A small class-conditioned image diffusion model, trained from scratch: arch unet, norm groupnorm.
Rows from block 9 of a small class-conditioned image diffusion model, named by matrix and row number. Rows with one number belong to one channel. Each number is 500 + 40 x the weight over its row's rms, rounded and kept within 0 to 999. All counts start at 0. Numbers have three digits each.
After each channel's rows are labels from the 100 images, of 14848 (inputs lightly noised), where the channel reaches its highest value: "strongest on" is what is common among them. Only what is clearly more common there than usual is listed. The data: photos of plants, animals and fungi (iNaturalist).
# convs0: first 3x3 conv (model.decb.0.1.convs.0.weight, 96x96x3x3, each kernel summed), inputs 0-95
# convs1: second 3x3 conv (model.decb.0.1.convs.1.weight, 96x96x3x3, transposed, each kernel summed), outputs 0-95

convs0.22:431508539465407535320454514457528520493525530440511500482542460505475466478447529475494550490504485517451548497522470457520492486501467508503488535510499476485465488484510538476499454512563545477480463532550384504562505484489544440467522490485461497517472503535441461479536442427478469562
convs1.22:528479502496527489526532567513522550553498475546464449563504495505563476585473484474422547547521576429519484536512531494479530571529503534487626550461509531465491465486468501539558548491433468415507557486505523523517456496468513547542428510554514488504512500503456504449498463528490457411
strongest on: phylum Chordata; class Aves

convs0.71:429509509465496543470504462433457531483515478444499481515477500509462435510497488451469535549453561502492399441525542462460536494572520473493518483490497487509515465487497405480461549522506370484490471538528496511497485554552423554489468527454497412518567478449537532471499444557548485535
convs1.71:561448474523478444465455588525570509428466511555467490468434525467538544414474518475502491484536481512476461572486508507534441507495451525519494503507493507442488573536543538497524394519445558470491501478501505540492483477416493511556529452525567487545506458553461432454553462454499492535
strongest on: phylum Chordata; class Aves; order Charadriiformes; family: Laridae

convs0.91:499416532512620491548574444465436479464483497516554552552577595537538495465497482556464508498477495535510444509560461524520529510470481545455492482443527496487501495485499462454543483489445511521462470546531529470401442462544572510528475552512574493484496426498482517520507524487457483513
convs1.91:522533546530461510460494555525498504491549531447554483457484462447452494500484441439506478514458537453439455567430571515536460451498440487503494565501463482487488502450523504563440525495534423458527455580534465512518533550438436525496517431486492566517474519430465417459500456459469491518
strongest on: class Aves; phylum Chordata; order Charadriiformes

convs0.44:438531496509564478454482500481468467515510514510545498508610489576492487488497518492520514586490509493522563456508524550507524520427416553534515463494531522525525481513535434522511509494439513492456479366467471473439524523499529426530535492467413416544549536514478529444476509558503498469
convs1.44:551582464485519511484538623527529498493540531476446500521445506484532432488507522488517530494427494493491506465511513529447462508553454455504516490547453438478568493498483558482520515536555537485522397516570522536523436520538539560621531542499471502434474518513566461490470500523511458499
strongest on: phylum Arthropoda; class Insecta; order Lepidoptera

convs0.57:509481523457474510461468484540519563574483430484469530504519506578538478488514529433517542535550523539485569500526524514479556517448484559537544459494493500488502523493507416540520478530514482531432484509550515541535527538502511477512523487439517462509584471446517508576513390473531421623
convs1.57:480481505509552443479581527518573484501507547517580527512555543455521467523464520446536525522498544491484443467512482569451545492484490449542558495497453470481516477572421395569526465432463556536573480552484483499477451424522539451541511510498570520515459516518493498487502493493456563534
strongest on: class Insecta; phylum Arthropoda; order Lepidoptera

convs0.28:490488516517577495552464546502535539521486478541480470525558499588499494459584540499478577465492489457513525538469499558485412530543411541553545457522478479509465581492519463466513470573458477549455488469499544469447548561518517458487502512488498472491555563498477466535511481527540401435
convs1.28:578555517562470545523496535493463505499499457474531512484530551513505481513430466561495440466493465457433485415510505461464582521474462452483503513419481474464601488557496449453485493427524541506523462491557492489615505571480508481556468502470456524503447503466506473440494467512512546542
strongest on: class Aves; phylum Chordata; order Accipitriformes

convs0.32:478551522432462563413440484485515598490491536485497467508502463516463450515477468391474510486462562532443451499519596453490503531502484458442410512453533443529507482452475500497473497494494470450438506469487480506473489508491554596505474471479477464532578524474464447443479473505503510447
convs1.32:517485517537467494475549552568514555504488428441493450507527504455556525531471427502554459526523522498561516492474475506496481527521422661490523515538512518486548471519503489521531530563495544529474556486533533457531481479550538480416527497470477488495545595566502442538533531510523452544
strongest on: phylum Arthropoda; class Insecta; order Odonata

convs0.80:468472541506457482447562477432444510408403476544500478522508486602552485531481555500485490521517414453522485514522465404490516451518504472512529558483461538453458502541449464529513432509444405461427466539490510523481465473467488519516498493572500470514539471518520509521479450468469480551
convs1.80:503490439438483452521476485527497493531518480530485479486510504451432489501501405481522517446542614480441466497435556499502538536437458524493480490449549455550504543452595493506473586479503472534498525447581474421455535504494481514506495437504511569438428515471515477488536499509568502470
strongest on: order Charadriiformes

convs0.14:472473468540450485534538532478539528503442455528472415493502559540534461481501516486501515512484474474530541467433524494553484538518462510533507483446466538451472486489505442515460439535535556566576522511497502492522533540525543462476481403484557508495447434608542543396527458440559492528
convs1.14:554496557432492533488509452489499479507551547462593563535433509472533607564499460469518484491538500455549529528498458521538561536466534491544491465479541505554525504481530546556488560565508457496456568502498467461488509528487496505529460526515388509519567569448455525560509486491448515471
strongest on: phylum Tracheophyta; kingdom Plantae; class Magnoliopsida

convs0.47:502483491488480488508483541450606483507535463531467490484459546446481426520524561482476501441446517540444462480548508477519480403468461481534499498450539504520479486527449473561527539497462397518421441451422464515551513476474429538517479476525483412524478535437507497492427498445496492485
convs1.47:533506515536472506553494430549420461491494468411491512463507463547454468501451538417499413500508439504537548541488496512452540529431487547508460521485489495506570550480580517434509529483563551506478472542538525492459506521478459428504457465434497495510539478484513437518527574512559583481
strongest on: order Passeriformes

convs0.30:560442561547447445491512519524501497551487513503457452522481426463501455531558506458554491489485470480501491526449457491447539517491459457580512456455545530501446430548462412476538490517506488556463468505533489487462520489504435519430571534419556456495510462449510444558503489509466407513
convs1.30:449540560503516552500519543528512542458506524511502511463459532606544560505459542537485495503539531529531541539509525491505435528560554579488509529531475550567557516467482569538469478554511534430528482434509511553501508455505506491529394561566444457554559565516535537499477529520518492509
strongest on: class Aves; phylum Chordata; order Accipitriformes; family: Accipitridae

convs0.18:508522531528505524509498492532461461430511457555517440426570485505552510478470491485493516525541509489470417507503505456502466527505394524456451515538487495542554414436453495492518440487469530371480529491481464521484521484476471545563456566512481570478552491461481455448504569460515523557
convs1.18:538527454510386444515523504408539484518456564456488540594456497498443555455489499478498483557510478530477450534495449544441552516513525465525425477517513505474498495480563458501515476482513496561508469558579526497552508446479434409517528512532580504521460513470570504511493461501510549485
strongest on: class Aves; phylum Chordata; order Passeriformes

convs0.49:493477477517602516437499474510471520478512493513479530550495460438500495508454477494500548568496466483489535503511484484491552491490515384554501520470542382445517504511462550479517560481515486500481460511536447559468482521495624507467456442575493424507495494486582456458544478439533507533
convs1.49:488493510541478492537518508574475545473498500536408480477527479555579491536499530508472496516406490547495502474495513534421515493568396477470472445433490520512513478489481493466478541511484435552533430517433439480487440436490536529448471455473530503450473479539537398508481492521584533487
strongest on: kingdom Plantae; phylum Tracheophyta; class Magnoliopsida; order Lamiales

convs0.35:475490588520501473454505502508506481417524576502495476485513470486531462440471510506522464511521482510519522497475510523502488479467395535542566539473482453419530442480511457447457469447495446467434457411519413512489525464456540459457448542427437490530438444555539501438472501506506496464
convs1.35:432458514481525511513520465500541529567451497568504462565510556526483564535539510439493458450464589540528544530529526484573567541574550508494556475477431546487434525509532477523477544503471467482509508518551534510517492546553470422546501536435487499505527574477407558495465478517533498499
strongest on: phylum Tracheophyta; kingdom Plantae

convs0.4:585530533474483484474456542523475553547533489511565602568612494523496533519483506421490508539414512488499522523551520532431511570542502476566465514533481501505481478550495414507513490526513452509429458503534482493526476547514563512538538458493435432515535469497518481518493434542466463540
convs1.4:503515490503471486489464531457557480525495515544586573541515492503459493489474453409529490498459563474423512452450453600473477545489474463553475507475477508531472467594509409542467449516533500485550491527548455499523408494476488501556550490450531486542481509529528438527467478438428524509
strongest on: order Anseriformes; family: Anatidae

convs0.0:443455514506499501506518461501511487454534452579483476484463477523496515486477531493475581487537452542499529495563455458505507445544570520495474460510491511547491445582504448498483473489453430520428417597490500522489484457443468482537437477559540437502502419520542559547597466525477478514
convs1.0:613533491426505529557494581502467554572500522414475496504528513519438462472548475476554507438474484468404454492539499561535499535490495510470476538448495558507521516449563555484467445527536530563548538492463507470432476547548565553522527477476432524517513476529493448504511496487527493497
strongest on: class Aves; phylum Chordata

convs0.75:479519411498480534435455497489498524504568491521533479500481452488446471546517445425495448494467482531468515488507503558429544504493513519516430507478482484498485463532436599490535457478516357481448491510509447531489471496501514559507482493600506466470494511462472502514509376549511460473
convs1.75:464502476547490429590482478490519413550512445508454547480525475445425482458488488544445526516455512542501559486530469379559484459515518487507581520507550509542589576462514475522507544553483485514467458454508448464467492486505540452466484438514544476506439464522454528532470517498508533469
strongest on: order Lepidoptera

convs0.24:427535528468479480458520580542439514611449465503511546496508605477502477508522500461477439512502491471496534484484519504472458489489416479514517464497489484495541429541523407519502499528494456413465381551528489486527458508538556487456507530406450481494522503543498487533486501467471449508
convs1.24:555533502548544540449425408401548466468484500504530521500501507528506567537504483487539599530531595500535543457534473444553496504481581500508509477496494522516549584457530512522538558485514510460518568469527531565511489506475526510514426499554459559452561547456508521505524501522498503536
strongest on: class Aves; phylum Chordata; order Charadriiformes; family: Accipitridae

convs0.60:514466492462442426479492537505575498550528506457515500503540531422507403495471498520515495450465565580486546528509527448545507476460496477489459465508560484522482531472484435499569536507510486379428518453480507513516526524430533572511506467499457498486489549460475467473385555515499501461
convs1.60:503593543531544543514496491456469488451539489548588532549478434528525531526482513534466509511501488455431471475488476555492474437465533479477507498472484493535464442470507491465416438536495490486542394513480410460441458515583604548490494551468544470525500461511488510505486427474491507529
strongest on: order Passeriformes

convs0.19:439519534506475456509499468496456507485448484516526557545503511536523387451506534458487564465500443489473525450468427488507499448504506465442470516448478522475459531557523572485429505488445386461441541520448589499521431513467523438495505454493531494482433506496504548464547473497471466559
convs1.19:517479486523516579510505492426518465498483570540456401474512483528467530525487503472514478502456408452520436453525494439568507434511503457539525535508527494514501449538590433562450465446495466418503437589523519539474504488459467517486500470557549487489478500552498506452489445474433506477
strongest on: class Aves; phylum Chordata; order Passeriformes

convs0.87:473566486456448474527505547494519497505525543494467491548420461399544504528412566516463492430509469534540421464471548532475519465499549440488517415483509500489536464512506462472475580509527527435551497467496492519446499542491493495447487532529499546535437521533604537483532517438516528555
convs1.87:562508600588477466453496471489507471412437458484579511490482532559508513480502579440512536583542521437461580534484491481516429490505499487526469503515520513485464510504473542457544422547468455523472510538446527473527574495491508493507462527567548469457559501471483494562471493451473468507
strongest on: class Aves; order Columbiformes; family: Columbidae

convs0.36:494591555452421541481530502492483577519533491473506491538518551470511469504488506425547424513484493536487552464519509564508573443433580516538515481420478518490565491532553498498464534517522451436518460541552521523514479512427510492487561516450478451548453495579563495452520481515542489539
convs1.36:480465499486547536500479474539440534536535506525558460436494417501497495564525452484548517466496586523538492448476539513626463457476576531488509549528521487611474495542470580586464564461502476463426538445489456468514476469487517505442525501514485503490443497506489513460507518508512522462
strongest on: class Magnoliopsida; phylum Tracheophyta; kingdom Plantae

convs0.1:537499522499463501494439426558390538453542496489549476556512462494495502483472488516479521519402548474459450520491470483464493474510486532464396503487435475472508518524452424468497418507440481513515476479485477439476426493499516494470485455427417464477482522482552425475549564475537480480
convs1.1:540490522547545474448504542580461536464581545457502434503515474425454499484487466496526520480468492564533522569507532493468486504464403491483435508554409468495528522555515499464540490560493502532510506491542441485462480476503418496442597559458458446494519489473512437531505553541543484529
strongest on: order Passeriformes

convs0.38:519518456429441479499478515507486552459497544432495475492505497471510458556524499423518456544521473471496511431530539492451498447510461491482553456507480493470531423567459520499460471498546450411534484496539520487482530507429477409496514596499465440498562450505520547481553452569563456557
convs1.38:487470515462477526554593549490505509536550498489575523481496507546504570527478514516516434433548514561532471517519536510415549527469520491490545431506471551564509557442500491511458544498423495473485523533508537518414460449608444471528486508499466520533448503473561493483469504479402483487
strongest on: order Anseriformes; family: Anatidae

convs0.34:497496545551536439512456493446499465414519525547493408527491479501500504491471453488472388468577489448504534482513446444509456519484413487552452532481510442496526515441466498526498432502478523421544517503530508458526549457525491440460431519421487494466512480570509524515439496506541540444
convs1.34:510479475465424506525529517465526516567446489481536487502528517554438554467505468520536484571507493523415465540498448526517472494520561508522491422492469566497589496572543536545473510531442515531430516551494516581507456443515517549523578479564474486563505523470452457471527485516425464449
strongest on: phylum Arthropoda; class Insecta; order Odonata

convs0.93:495550472427512549537484462497430537577513583460483463574503465477479598507509524550606458455479452515495519553467541530512534501536544456503500449538481406525436452474528556480521505533577441482525465522469515509541515479511548442535506536489524544503521479513545495474559492556481514522
convs1.93:438433523461511523473585458506544492418487487514492492445503464585472492495467453517437519568540461494525523535501484501498420500493461480517470597468479555499490449522516471445509447490483476492469500430444527471454589527531466515542459465529455488480442440480512501474469522517477428398
strongest on: class Aves; phylum Chordata; order Charadriiformes; family: Laridae

convs0.29:512489472506439430459396440461478465507531476513523553556472452533556483486543489446514529512501502545545508465422496463472511482461518498516521431460526428547515422569498425458430510557473460481478489459485508498489497473505437424464478395499468497481515499432544472441533479486513541508
convs1.29:495483506486482516529521492453562497486449508509482485658471538501510538467500549560536488493475498541486464477551491519508451487518509406519518479500465560382468564483554477391574542456477471487484500467520493508547535482494473471508560603544486446466486509473547514489505467511535492510
strongest on: order Lepidoptera; class Insecta; phylum Arthropoda; family: Crambidae