{"num_classes": 67, "weight_standardization": false, "scale_shift_norm": true, "attention": true, "optimizer": "soap", "lr": 0.0049, "eps": 1e-08, "merge_dims": true, "steps": 10200, "batch_size": 256, "epochs": 16.8}
Rows from block 2 of a small class-conditioned image diffusion model, named by matrix and row number. Rows with one number belong to one channel. Each number is 200 + 40 x the weight over its row's rms, rounded and kept within 0 to 999. All counts start at 0.
After each channel's rows are labels from the 100 images, of 14848 (inputs lightly noised), where the channel reaches its highest value: "responds to" is what is common among them. Only what is clearly more common there than usual is listed. The data: photos of plants, animals and fungi (iNaturalist).
# convs0: first 3x3 conv (model.enc.1.0.convs.0.weight, 96x96x3x3, each kernel summed), inputs 0-47
# convs1: second 3x3 conv (model.enc.1.0.convs.1.weight, 96x96x3x3, transposed, each kernel summed), outputs 0-47

convs0.28,215,228,252,288,215,217,290,212,249,188,191,179,208,249,183,216,268,106,217,247,203,171,260,259,254,210,149,204,191,228,214,196,257,276,191,241,241,232,184,383,203,205,192,209,187,223,235,243
convs1.28,203,240,152,246,162,238,224,248,236,238,242,181,267,156,268,194,102,236,212,161,218,185,197,214,198,217,190,170,225,163,209,237,256,251,189,168,170,129,81,202,219,218,230,186,131,252,216,177
responds to: class Mammalia

convs0.26,224,234,238,185,248,267,248,195,240,203,196,120,231,202,246,206,340,156,209,197,265,229,324,235,260,216,210,201,186,252,213,159,188,279,193,183,208,214,217,351,195,217,178,208,183,192,215,200
convs1.26,235,162,140,217,177,229,190,208,187,224,194,148,208,194,171,204,130,127,215,250,148,210,140,171,213,173,259,227,254,187,181,130,185,214,220,207,257,197,226,160,235,297,273,220,269,210,226,133
responds to: phylum Tracheophyta; kingdom Plantae

convs0.2,168,205,209,202,211,199,172,205,269,164,235,200,194,214,203,224,226,190,211,181,202,194,240,269,263,177,299,163,255,228,260,117,199,309,133,135,162,184,209,171,214,240,210,207,173,216,193,204
convs1.2,187,185,262,190,181,204,178,175,143,215,190,192,275,138,107,244,219,185,213,166,274,192,162,116,169,208,200,168,237,196,165,234,237,201,201,228,259,204,198,174,227,177,259,240,148,182,173,51
responds to: order Charadriiformes; family: Laridae

convs0.91,150,230,196,182,214,190,215,266,223,179,141,171,215,197,170,205,184,183,128,208,149,190,232,226,274,154,178,225,108,190,224,208,183,197,176,217,229,221,196,144,161,227,218,217,270,200,220,243
convs1.91,267,276,204,230,187,238,233,189,263,271,202,233,179,198,216,139,223,203,184,163,160,158,191,139,182,189,193,168,236,279,161,183,217,213,165,207,219,203,170,186,252,184,256,219,116,184,212,146
responds to: order Lepidoptera

convs0.20,164,196,161,221,132,256,229,232,148,144,151,209,168,210,208,235,193,229,156,257,252,150,231,221,212,143,209,267,195,283,149,201,176,204,200,269,232,202,147,275,190,225,204,168,274,210,210,227
convs1.20,172,150,242,185,222,151,230,158,221,234,188,142,199,235,264,156,240,240,220,166,210,246,282,204,227,206,178,155,210,125,241,196,182,304,280,206,166,185,171,181,237,163,214,220,126,194,231,179
responds to: class Aves; phylum Chordata; order Podicipediformes; family: Podicipedidae

convs0.86,206,196,192,279,211,200,252,195,222,223,230,129,214,209,176,207,271,247,235,166,118,237,194,263,228,219,290,208,216,259,163,253,251,272,191,184,242,209,187,151,201,279,206,270,165,242,248,216
convs1.86,249,268,158,174,218,216,230,198,255,195,161,106,252,212,193,247,199,189,220,251,226,190,183,176,226,204,202,166,139,185,255,178,148,185,210,220,261,171,174,256,169,150,160,204,160,158,209,187
responds to: order Charadriiformes

convs0.64,256,141,219,240,201,244,164,177,217,147,261,97,138,213,192,208,186,223,175,172,183,228,185,177,198,157,209,178,220,238,256,172,184,197,163,187,174,229,185,248,305,207,163,158,162,197,202,208
convs1.64,123,199,192,207,168,209,187,241,216,163,267,215,252,174,264,162,126,211,176,183,176,270,263,271,205,217,248,165,215,177,261,250,193,165,216,235,176,160,187,195,132,203,192,197,231,201,110,123
responds to: phylum Tracheophyta; kingdom Plantae

convs0.41,183,220,177,208,183,214,182,226,146,212,204,89,148,178,190,166,200,217,146,198,236,115,167,200,171,154,222,179,176,212,223,213,165,208,165,211,152,226,144,235,157,214,202,375,157,160,198,155
convs1.41,187,218,278,227,194,219,213,149,188,179,159,239,201,208,238,212,195,118,200,227,147,182,211,210,274,189,233,230,212,256,216,187,216,216,224,143,209,172,129,129,170,177,187,295,151,270,185,170
responds to: class Aves

convs0.65,306,245,225,186,210,231,268,245,208,197,131,258,166,240,225,192,180,187,152,205,130,226,163,166,203,198,170,264,313,213,173,260,160,187,184,146,251,215,259,168,193,169,202,187,202,269,212,224
convs1.65,155,184,173,234,175,224,271,262,132,172,205,161,154,236,170,207,158,254,216,216,167,207,168,249,152,222,216,200,184,145,166,244,217,183,166,189,193,219,141,189,152,163,248,129,280,158,170,150
responds to: kingdom Plantae; order Asparagales; class Liliopsida; family: Asparagaceae

convs0.78,150,165,216,198,204,198,208,215,155,246,229,194,182,165,208,214,192,336,133,158,184,219,234,199,188,160,270,175,225,203,218,169,179,207,149,219,149,183,134,185,187,203,193,306,199,179,209,147
convs1.78,215,213,190,167,228,175,211,222,236,218,144,110,192,266,193,165,195,143,223,129,140,165,217,224,211,184,194,222,223,224,168,153,213,199,244,204,232,176,243,172,245,190,220,107,223,227,190,218
responds to: order Passeriformes

convs0.58,205,236,186,144,227,236,185,249,190,294,251,202,237,163,196,166,210,276,239,209,199,184,103,216,117,233,233,217,205,206,145,218,219,143,184,256,196,182,208,250,242,227,150,207,206,141,255,213
convs1.58,255,136,245,220,216,186,226,186,185,208,209,203,208,191,173,261,246,208,218,218,215,176,274,94,295,140,227,195,244,176,187,262,238,191,234,168,208,221,171,228,215,198,277,213,148,251,221,183
responds to: kingdom Plantae; order Asparagales; class Liliopsida; family: Asparagaceae

convs0.4,217,210,239,157,202,222,215,214,244,222,167,238,179,195,205,241,163,182,220,229,163,209,202,189,231,184,256,225,313,307,245,196,345,320,220,229,172,178,200,192,194,217,204,184,211,215,188,190
convs1.4,156,122,223,98,215,207,199,147,172,159,166,186,220,225,210,210,265,155,206,248,126,230,186,211,148,226,196,151,239,231,118,263,230,195,184,232,155,234,223,223,197,170,188,198,187,197,185,218
responds to: phylum Arthropoda; class Insecta

convs0.31,228,205,225,207,219,183,209,192,319,236,264,214,248,189,155,169,204,122,165,176,89,176,162,180,165,147,175,217,162,173,126,173,193,222,194,222,235,185,181,238,169,171,219,188,184,233,250,240
convs1.31,297,239,210,172,136,239,202,241,173,237,172,224,250,165,205,211,135,237,230,270,268,152,245,197,205,246,145,168,230,195,248,195,166,183,154,171,237,234,220,149,219,190,180,251,220,222,111,201
responds to: phylum Basidiomycota; class Agaricomycetes; kingdom Fungi; order Agaricales

convs0.72,154,207,220,203,223,153,272,248,246,227,199,153,186,189,247,211,211,208,253,183,158,228,194,218,206,181,164,243,218,220,192,278,181,190,206,214,214,190,209,213,147,209,239,185,236,213,213,282
convs1.72,229,226,202,187,152,177,104,204,138,232,185,350,155,222,196,215,202,243,178,211,195,187,179,153,192,215,179,210,188,195,203,171,147,173,221,223,152,213,215,170,227,189,199,238,223,185,218,208
responds to: kingdom Plantae; phylum Tracheophyta; class Magnoliopsida

convs0.38,201,205,187,201,197,166,187,169,181,242,164,157,166,206,243,183,229,214,249,223,234,179,190,214,216,174,214,221,183,179,173,206,201,177,165,186,255,219,188,165,181,219,207,289,221,155,195,140
convs1.38,186,158,172,203,199,169,186,220,247,250,211,187,184,245,215,165,189,255,217,152,187,265,230,209,162,199,199,146,176,234,226,194,232,192,216,234,206,212,244,207,217,250,204,116,270,316,171,221
responds to: order Passeriformes

convs0.12,183,236,193,225,202,243,201,166,177,227,139,332,225,220,133,216,142,236,142,151,169,174,215,257,254,137,216,164,203,266,163,220,139,284,230,216,204,217,153,206,208,204,200,173,227,221,142,158
convs1.12,257,194,254,231,265,182,182,215,246,194,239,228,172,135,259,169,187,177,191,187,293,219,204,152,223,206,171,156,254,161,298,221,218,214,150,188,157,244,265,178,252,138,254,169,175,146,223,184
responds to: phylum Chordata; class Aves; order Anseriformes; family: Anatidae

convs0.54,178,207,202,202,207,178,169,196,240,215,230,152,193,182,188,219,189,174,262,219,221,179,157,274,418,189,212,166,189,173,208,170,180,231,238,193,177,237,182,192,155,213,218,197,198,157,183,186
convs1.54,259,175,259,146,198,238,256,150,185,161,155,240,170,211,108,194,191,222,218,228,252,192,192,123,205,179,224,203,165,205,178,169,173,229,126,192,253,160,213,194,217,159,211,184,110,233,206,178
responds to: order Passeriformes

convs0.7,144,201,183,249,208,240,173,234,176,171,232,244,196,204,296,142,232,245,169,233,298,201,157,181,143,192,233,212,241,190,138,159,175,173,150,228,173,218,288,230,234,273,238,184,206,180,221,211
convs1.7,250,153,195,164,195,226,251,200,260,233,136,136,245,179,132,223,207,221,187,185,127,198,230,273,209,195,164,159,219,243,279,187,126,182,209,239,215,217,155,195,181,160,189,152,184,282,202,231
responds to: class Insecta; phylum Arthropoda; order: Lepidoptera; order Diptera

convs0.59,203,243,280,199,218,206,262,258,227,282,217,269,216,244,192,171,224,160,220,209,147,218,249,171,191,250,216,169,257,216,265,202,213,180,218,217,225,227,247,219,225,260,255,237,194,232,204,310
convs1.59,157,261,183,200,202,207,302,190,262,224,261,228,167,261,201,173,164,173,214,189,120,238,215,272,192,187,258,203,157,240,274,162,185,207,136,146,188,176,226,206,136,185,146,222,222,221,175,268
responds to: class Aves

convs0.9,235,170,213,136,206,160,211,233,134,191,204,197,157,216,154,158,203,201,206,210,222,209,142,122,120,255,179,250,246,220,205,232,194,123,215,226,229,239,202,153,234,183,175,217,151,178,221,247
convs1.9,219,243,246,274,207,197,200,171,245,145,224,249,195,213,229,243,150,211,195,192,215,210,218,240,223,127,197,247,191,192,230,226,201,208,243,178,204,193,258,186,190,235,203,207,316,232,174,126
responds to: class Insecta; phylum Arthropoda; order Lepidoptera

convs0.11,70,196,193,171,175,257,144,156,187,166,201,255,116,261,274,146,189,186,207,189,252,195,216,234,234,224,228,200,253,257,96,191,130,180,218,218,212,232,132,207,156,215,161,177,203,194,247,126
convs1.11,200,189,161,159,201,195,250,163,162,188,149,225,233,153,138,281,185,241,165,224,142,187,258,245,258,175,170,259,201,202,310,177,216,192,189,199,236,220,158,137,176,226,228,166,190,175,221,260
responds to: class Aves; phylum Chordata; order Charadriiformes; family: Laridae

convs0.40,178,212,198,230,192,219,235,175,223,236,150,216,218,179,224,194,164,254,245,176,276,204,227,268,248,156,224,154,179,180,223,251,164,228,181,250,211,182,161,165,130,226,189,231,222,160,231,167
convs1.40,206,263,171,158,169,195,176,157,242,183,254,239,258,189,199,236,227,184,196,192,208,206,263,227,208,225,231,153,247,129,228,185,229,181,181,173,218,137,174,159,214,179,238,142,251,136,206,180
responds to: phylum Arthropoda; class Insecta

convs0.33,169,168,155,179,267,165,206,194,169,214,165,261,212,135,116,241,299,200,199,191,160,199,160,171,196,209,266,182,200,274,172,215,203,262,212,213,185,225,227,288,213,250,201,208,206,184,208,232
convs1.33,219,251,217,217,211,139,189,187,174,202,187,182,180,130,181,223,343,162,211,165,237,147,218,270,261,192,194,266,222,152,242,183,171,227,211,172,177,251,197,208,185,152,186,185,145,180,104,205
responds to: class Insecta; phylum Arthropoda; order Diptera; family: Syrphidae

convs0.55,195,180,202,132,214,197,167,204,211,181,227,104,187,156,183,217,215,246,214,242,195,310,192,151,149,264,183,237,168,191,229,214,152,94,232,166,202,180,252,183,184,202,222,192,161,234,214,202
convs1.55,223,202,158,210,139,164,181,169,222,268,199,356,230,139,233,136,227,161,239,176,227,202,237,215,250,257,218,191,269,199,198,222,214,226,196,267,270,210,220,180,177,136,173,216,275,146,190,156
responds to: class Aves

convs0.52,161,200,128,158,150,159,172,255,221,135,158,234,226,211,214,171,161,239,171,162,206,207,269,201,184,233,123,186,158,183,168,215,212,146,198,265,175,114,206,220,220,189,185,158,187,279,219,204
convs1.52,204,198,185,259,282,254,208,192,213,189,248,200,150,266,191,268,230,191,200,247,189,213,141,177,203,239,237,253,178,207,179,201,164,204,194,141,175,182,191,236,257,228,229,198,262,136,210,177
responds to: class Aves; phylum Chordata; order Charadriiformes; order: Anseriformes

convs0.85,176,203,195,199,202,207,207,214,162,190,153,175,193,239,223,130,165,123,210,204,221,123,175,186,222,186,141,183,114,162,187,199,208,179,200,208,187,196,167,161,101,232,228,110,165,129,196,238
convs1.85,213,230,185,189,208,221,248,185,198,245,237,137,223,199,169,294,195,254,228,235,186,235,153,204,136,239,206,202,220,256,114,224,181,154,201,191,247,190,233,152,288,210,198,178,193,299,238,165
responds to: phylum Arthropoda; class Insecta

convs0.3,167,219,191,233,192,290,193,228,172,228,197,250,167,216,238,251,175,234,198,235,231,210,213,264,266,214,260,250,261,214,178,159,250,330,246,124,238,140,195,184,260,232,240,200,156,234,254,174
convs1.3,186,144,240,197,223,178,198,131,220,189,181,184,192,176,171,218,193,159,221,278,151,193,218,153,202,236,217,178,153,238,228,168,195,253,197,127,161,224,180,187,187,194,204,207,206,192,189,287
responds to: class Mammalia

convs0.76,205,204,193,105,170,145,133,221,209,222,154,235,234,208,230,234,194,191,256,260,131,222,183,222,216,210,139,231,206,253,109,242,229,185,163,211,185,230,127,190,138,233,221,143,227,183,191,203
convs1.76,160,239,293,219,273,203,252,219,192,185,192,234,200,211,204,181,254,282,250,162,206,135,182,168,207,174,281,208,117,207,206,205,184,266,205,233,207,211,217,188,223,117,139,120,169,213,233,131
responds to: kingdom Plantae; phylum Tracheophyta; class Magnoliopsida

convs0.56,157,198,207,262,158,237,189,197,220,248,202,125,185,203,189,188,193,196,198,240,260,199,209,269,275,165,258,131,227,290,200,91,241,333,220,205,185,151,211,218,210,230,209,214,184,193,174,217
convs1.56,200,166,152,184,242,196,173,175,153,247,189,224,171,218,245,194,202,179,185,187,94,179,215,214,112,239,80,195,201,44,138,203,153,108,182,222,230,211,179,196,201,235,182,176,223,191,246,231
responds to: order Passeriformes

convs0.71,203,157,260,141,233,211,183,207,209,122,251,206,260,156,159,215,168,160,191,198,161,188,217,218,176,204,242,203,213,231,119,177,143,175,208,172,207,115,197,168,155,264,215,86,226,199,257,202
convs1.71,235,209,179,248,177,190,204,206,265,268,184,273,226,215,243,231,238,111,184,188,236,220,172,184,251,215,235,188,262,235,241,220,222,265,133,141,259,268,154,200,181,131,265,237,204,225,155,171
responds to: order Galliformes; family: Phasianidae

convs0.50,212,189,178,173,147,141,232,180,156,209,181,179,228,190,193,237,219,150,208,160,258,187,200,188,49,199,169,218,234,199,275,228,105,139,215,216,209,186,192,158,139,185,195,167,123,167,173,182
convs1.50,233,308,188,217,227,184,130,221,292,174,228,258,122,231,209,202,228,215,176,184,185,201,236,208,188,188,157,213,222,222,161,242,152,206,179,237,169,159,208,82,261,189,204,203,206,223,177,209
responds to: phylum Arthropoda; phylum Tracheophyta; kingdom Plantae; class Magnoliopsida

convs0.42,189,264,189,147,216,201,167,223,180,191,192,115,225,178,232,166,115,187,165,190,195,224,154,252,235,180,192,229,220,260,206,251,121,231,111,190,181,168,257,292,246,208,206,163,273,247,239,223
convs1.42,254,266,149,296,210,191,156,254,179,187,194,211,177,222,189,175,266,293,185,202,238,211,245,206,190,288,217,185,129,179,254,227,225,192,170,219,279,183,217,159,202,200,176,200,177,185,236,199
responds to: phylum Tracheophyta; kingdom Plantae; class Pinopsida; order Pinales

convs0.22,207,167,224,229,95,236,199,185,200,136,186,167,237,194,258,185,211,209,129,225,202,213,259,119,186,199,196,156,211,230,196,237,181,211,157,210,222,221,152,180,168,159,176,174,207,217,183,129
convs1.22,171,151,125,221,285,163,160,190,255,219,183,222,167,172,159,198,251,187,272,160,210,215,216,258,209,172,204,206,172,218,192,169,220,178,259,228,163,242,262,316,175,174,164,226,226,243,252,172
responds to: phylum Tracheophyta; kingdom Plantae; class Magnoliopsida

convs0.10,133,243,242,219,221,246,153,191,188,168,207,281,194,276,199,154,244,189,191,235,240,183,205,213,224,165,193,167,211,212,138,150,331,150,166,179,195,209,199,182,219,176,179,211,248,203,175,149
convs1.10,195,249,237,258,107,228,235,229,204,156,128,142,266,129,132,272,199,240,230,189,232,198,131,170,210,175,248,196,217,194,254,153,250,197,250,179,185,121,235,206,229,244,234,181,192,231,154,260
responds to: class Insecta; order Coleoptera; family: Coccinellidae

convs0.35,270,172,158,207,177,208,203,208,213,217,203,206,197,133,203,161,89,214,146,242,205,191,217,136,225,147,173,203,129,169,218,183,187,144,196,288,120,180,174,180,131,107,147,185,164,170,165,210
convs1.35,174,196,170,208,131,219,138,210,171,176,189,77,201,252,213,172,191,205,214,239,196,275,248,162,217,232,215,120,290,153,220,229,217,264,141,200,266,233,240,168,215,219,198,189,165,160,274,207
responds to: order Anseriformes; order Charadriiformes; family: Anatidae

convs0.80,250,212,210,227,227,216,199,204,192,200,272,82,180,200,163,251,197,235,94,233,181,163,222,182,189,138,176,199,238,253,133,186,195,251,162,167,188,150,171,181,261,223,201,148,151,283,206,212
convs1.80,94,214,216,166,189,204,262,230,253,245,227,270,197,102,214,140,177,156,209,149,127,239,207,236,216,223,267,176,201,222,248,118,206,187,217,215,190,177,193,167,169,164,272,160,216,203,191,201
responds to: phylum Chordata; class Aves; order Passeriformes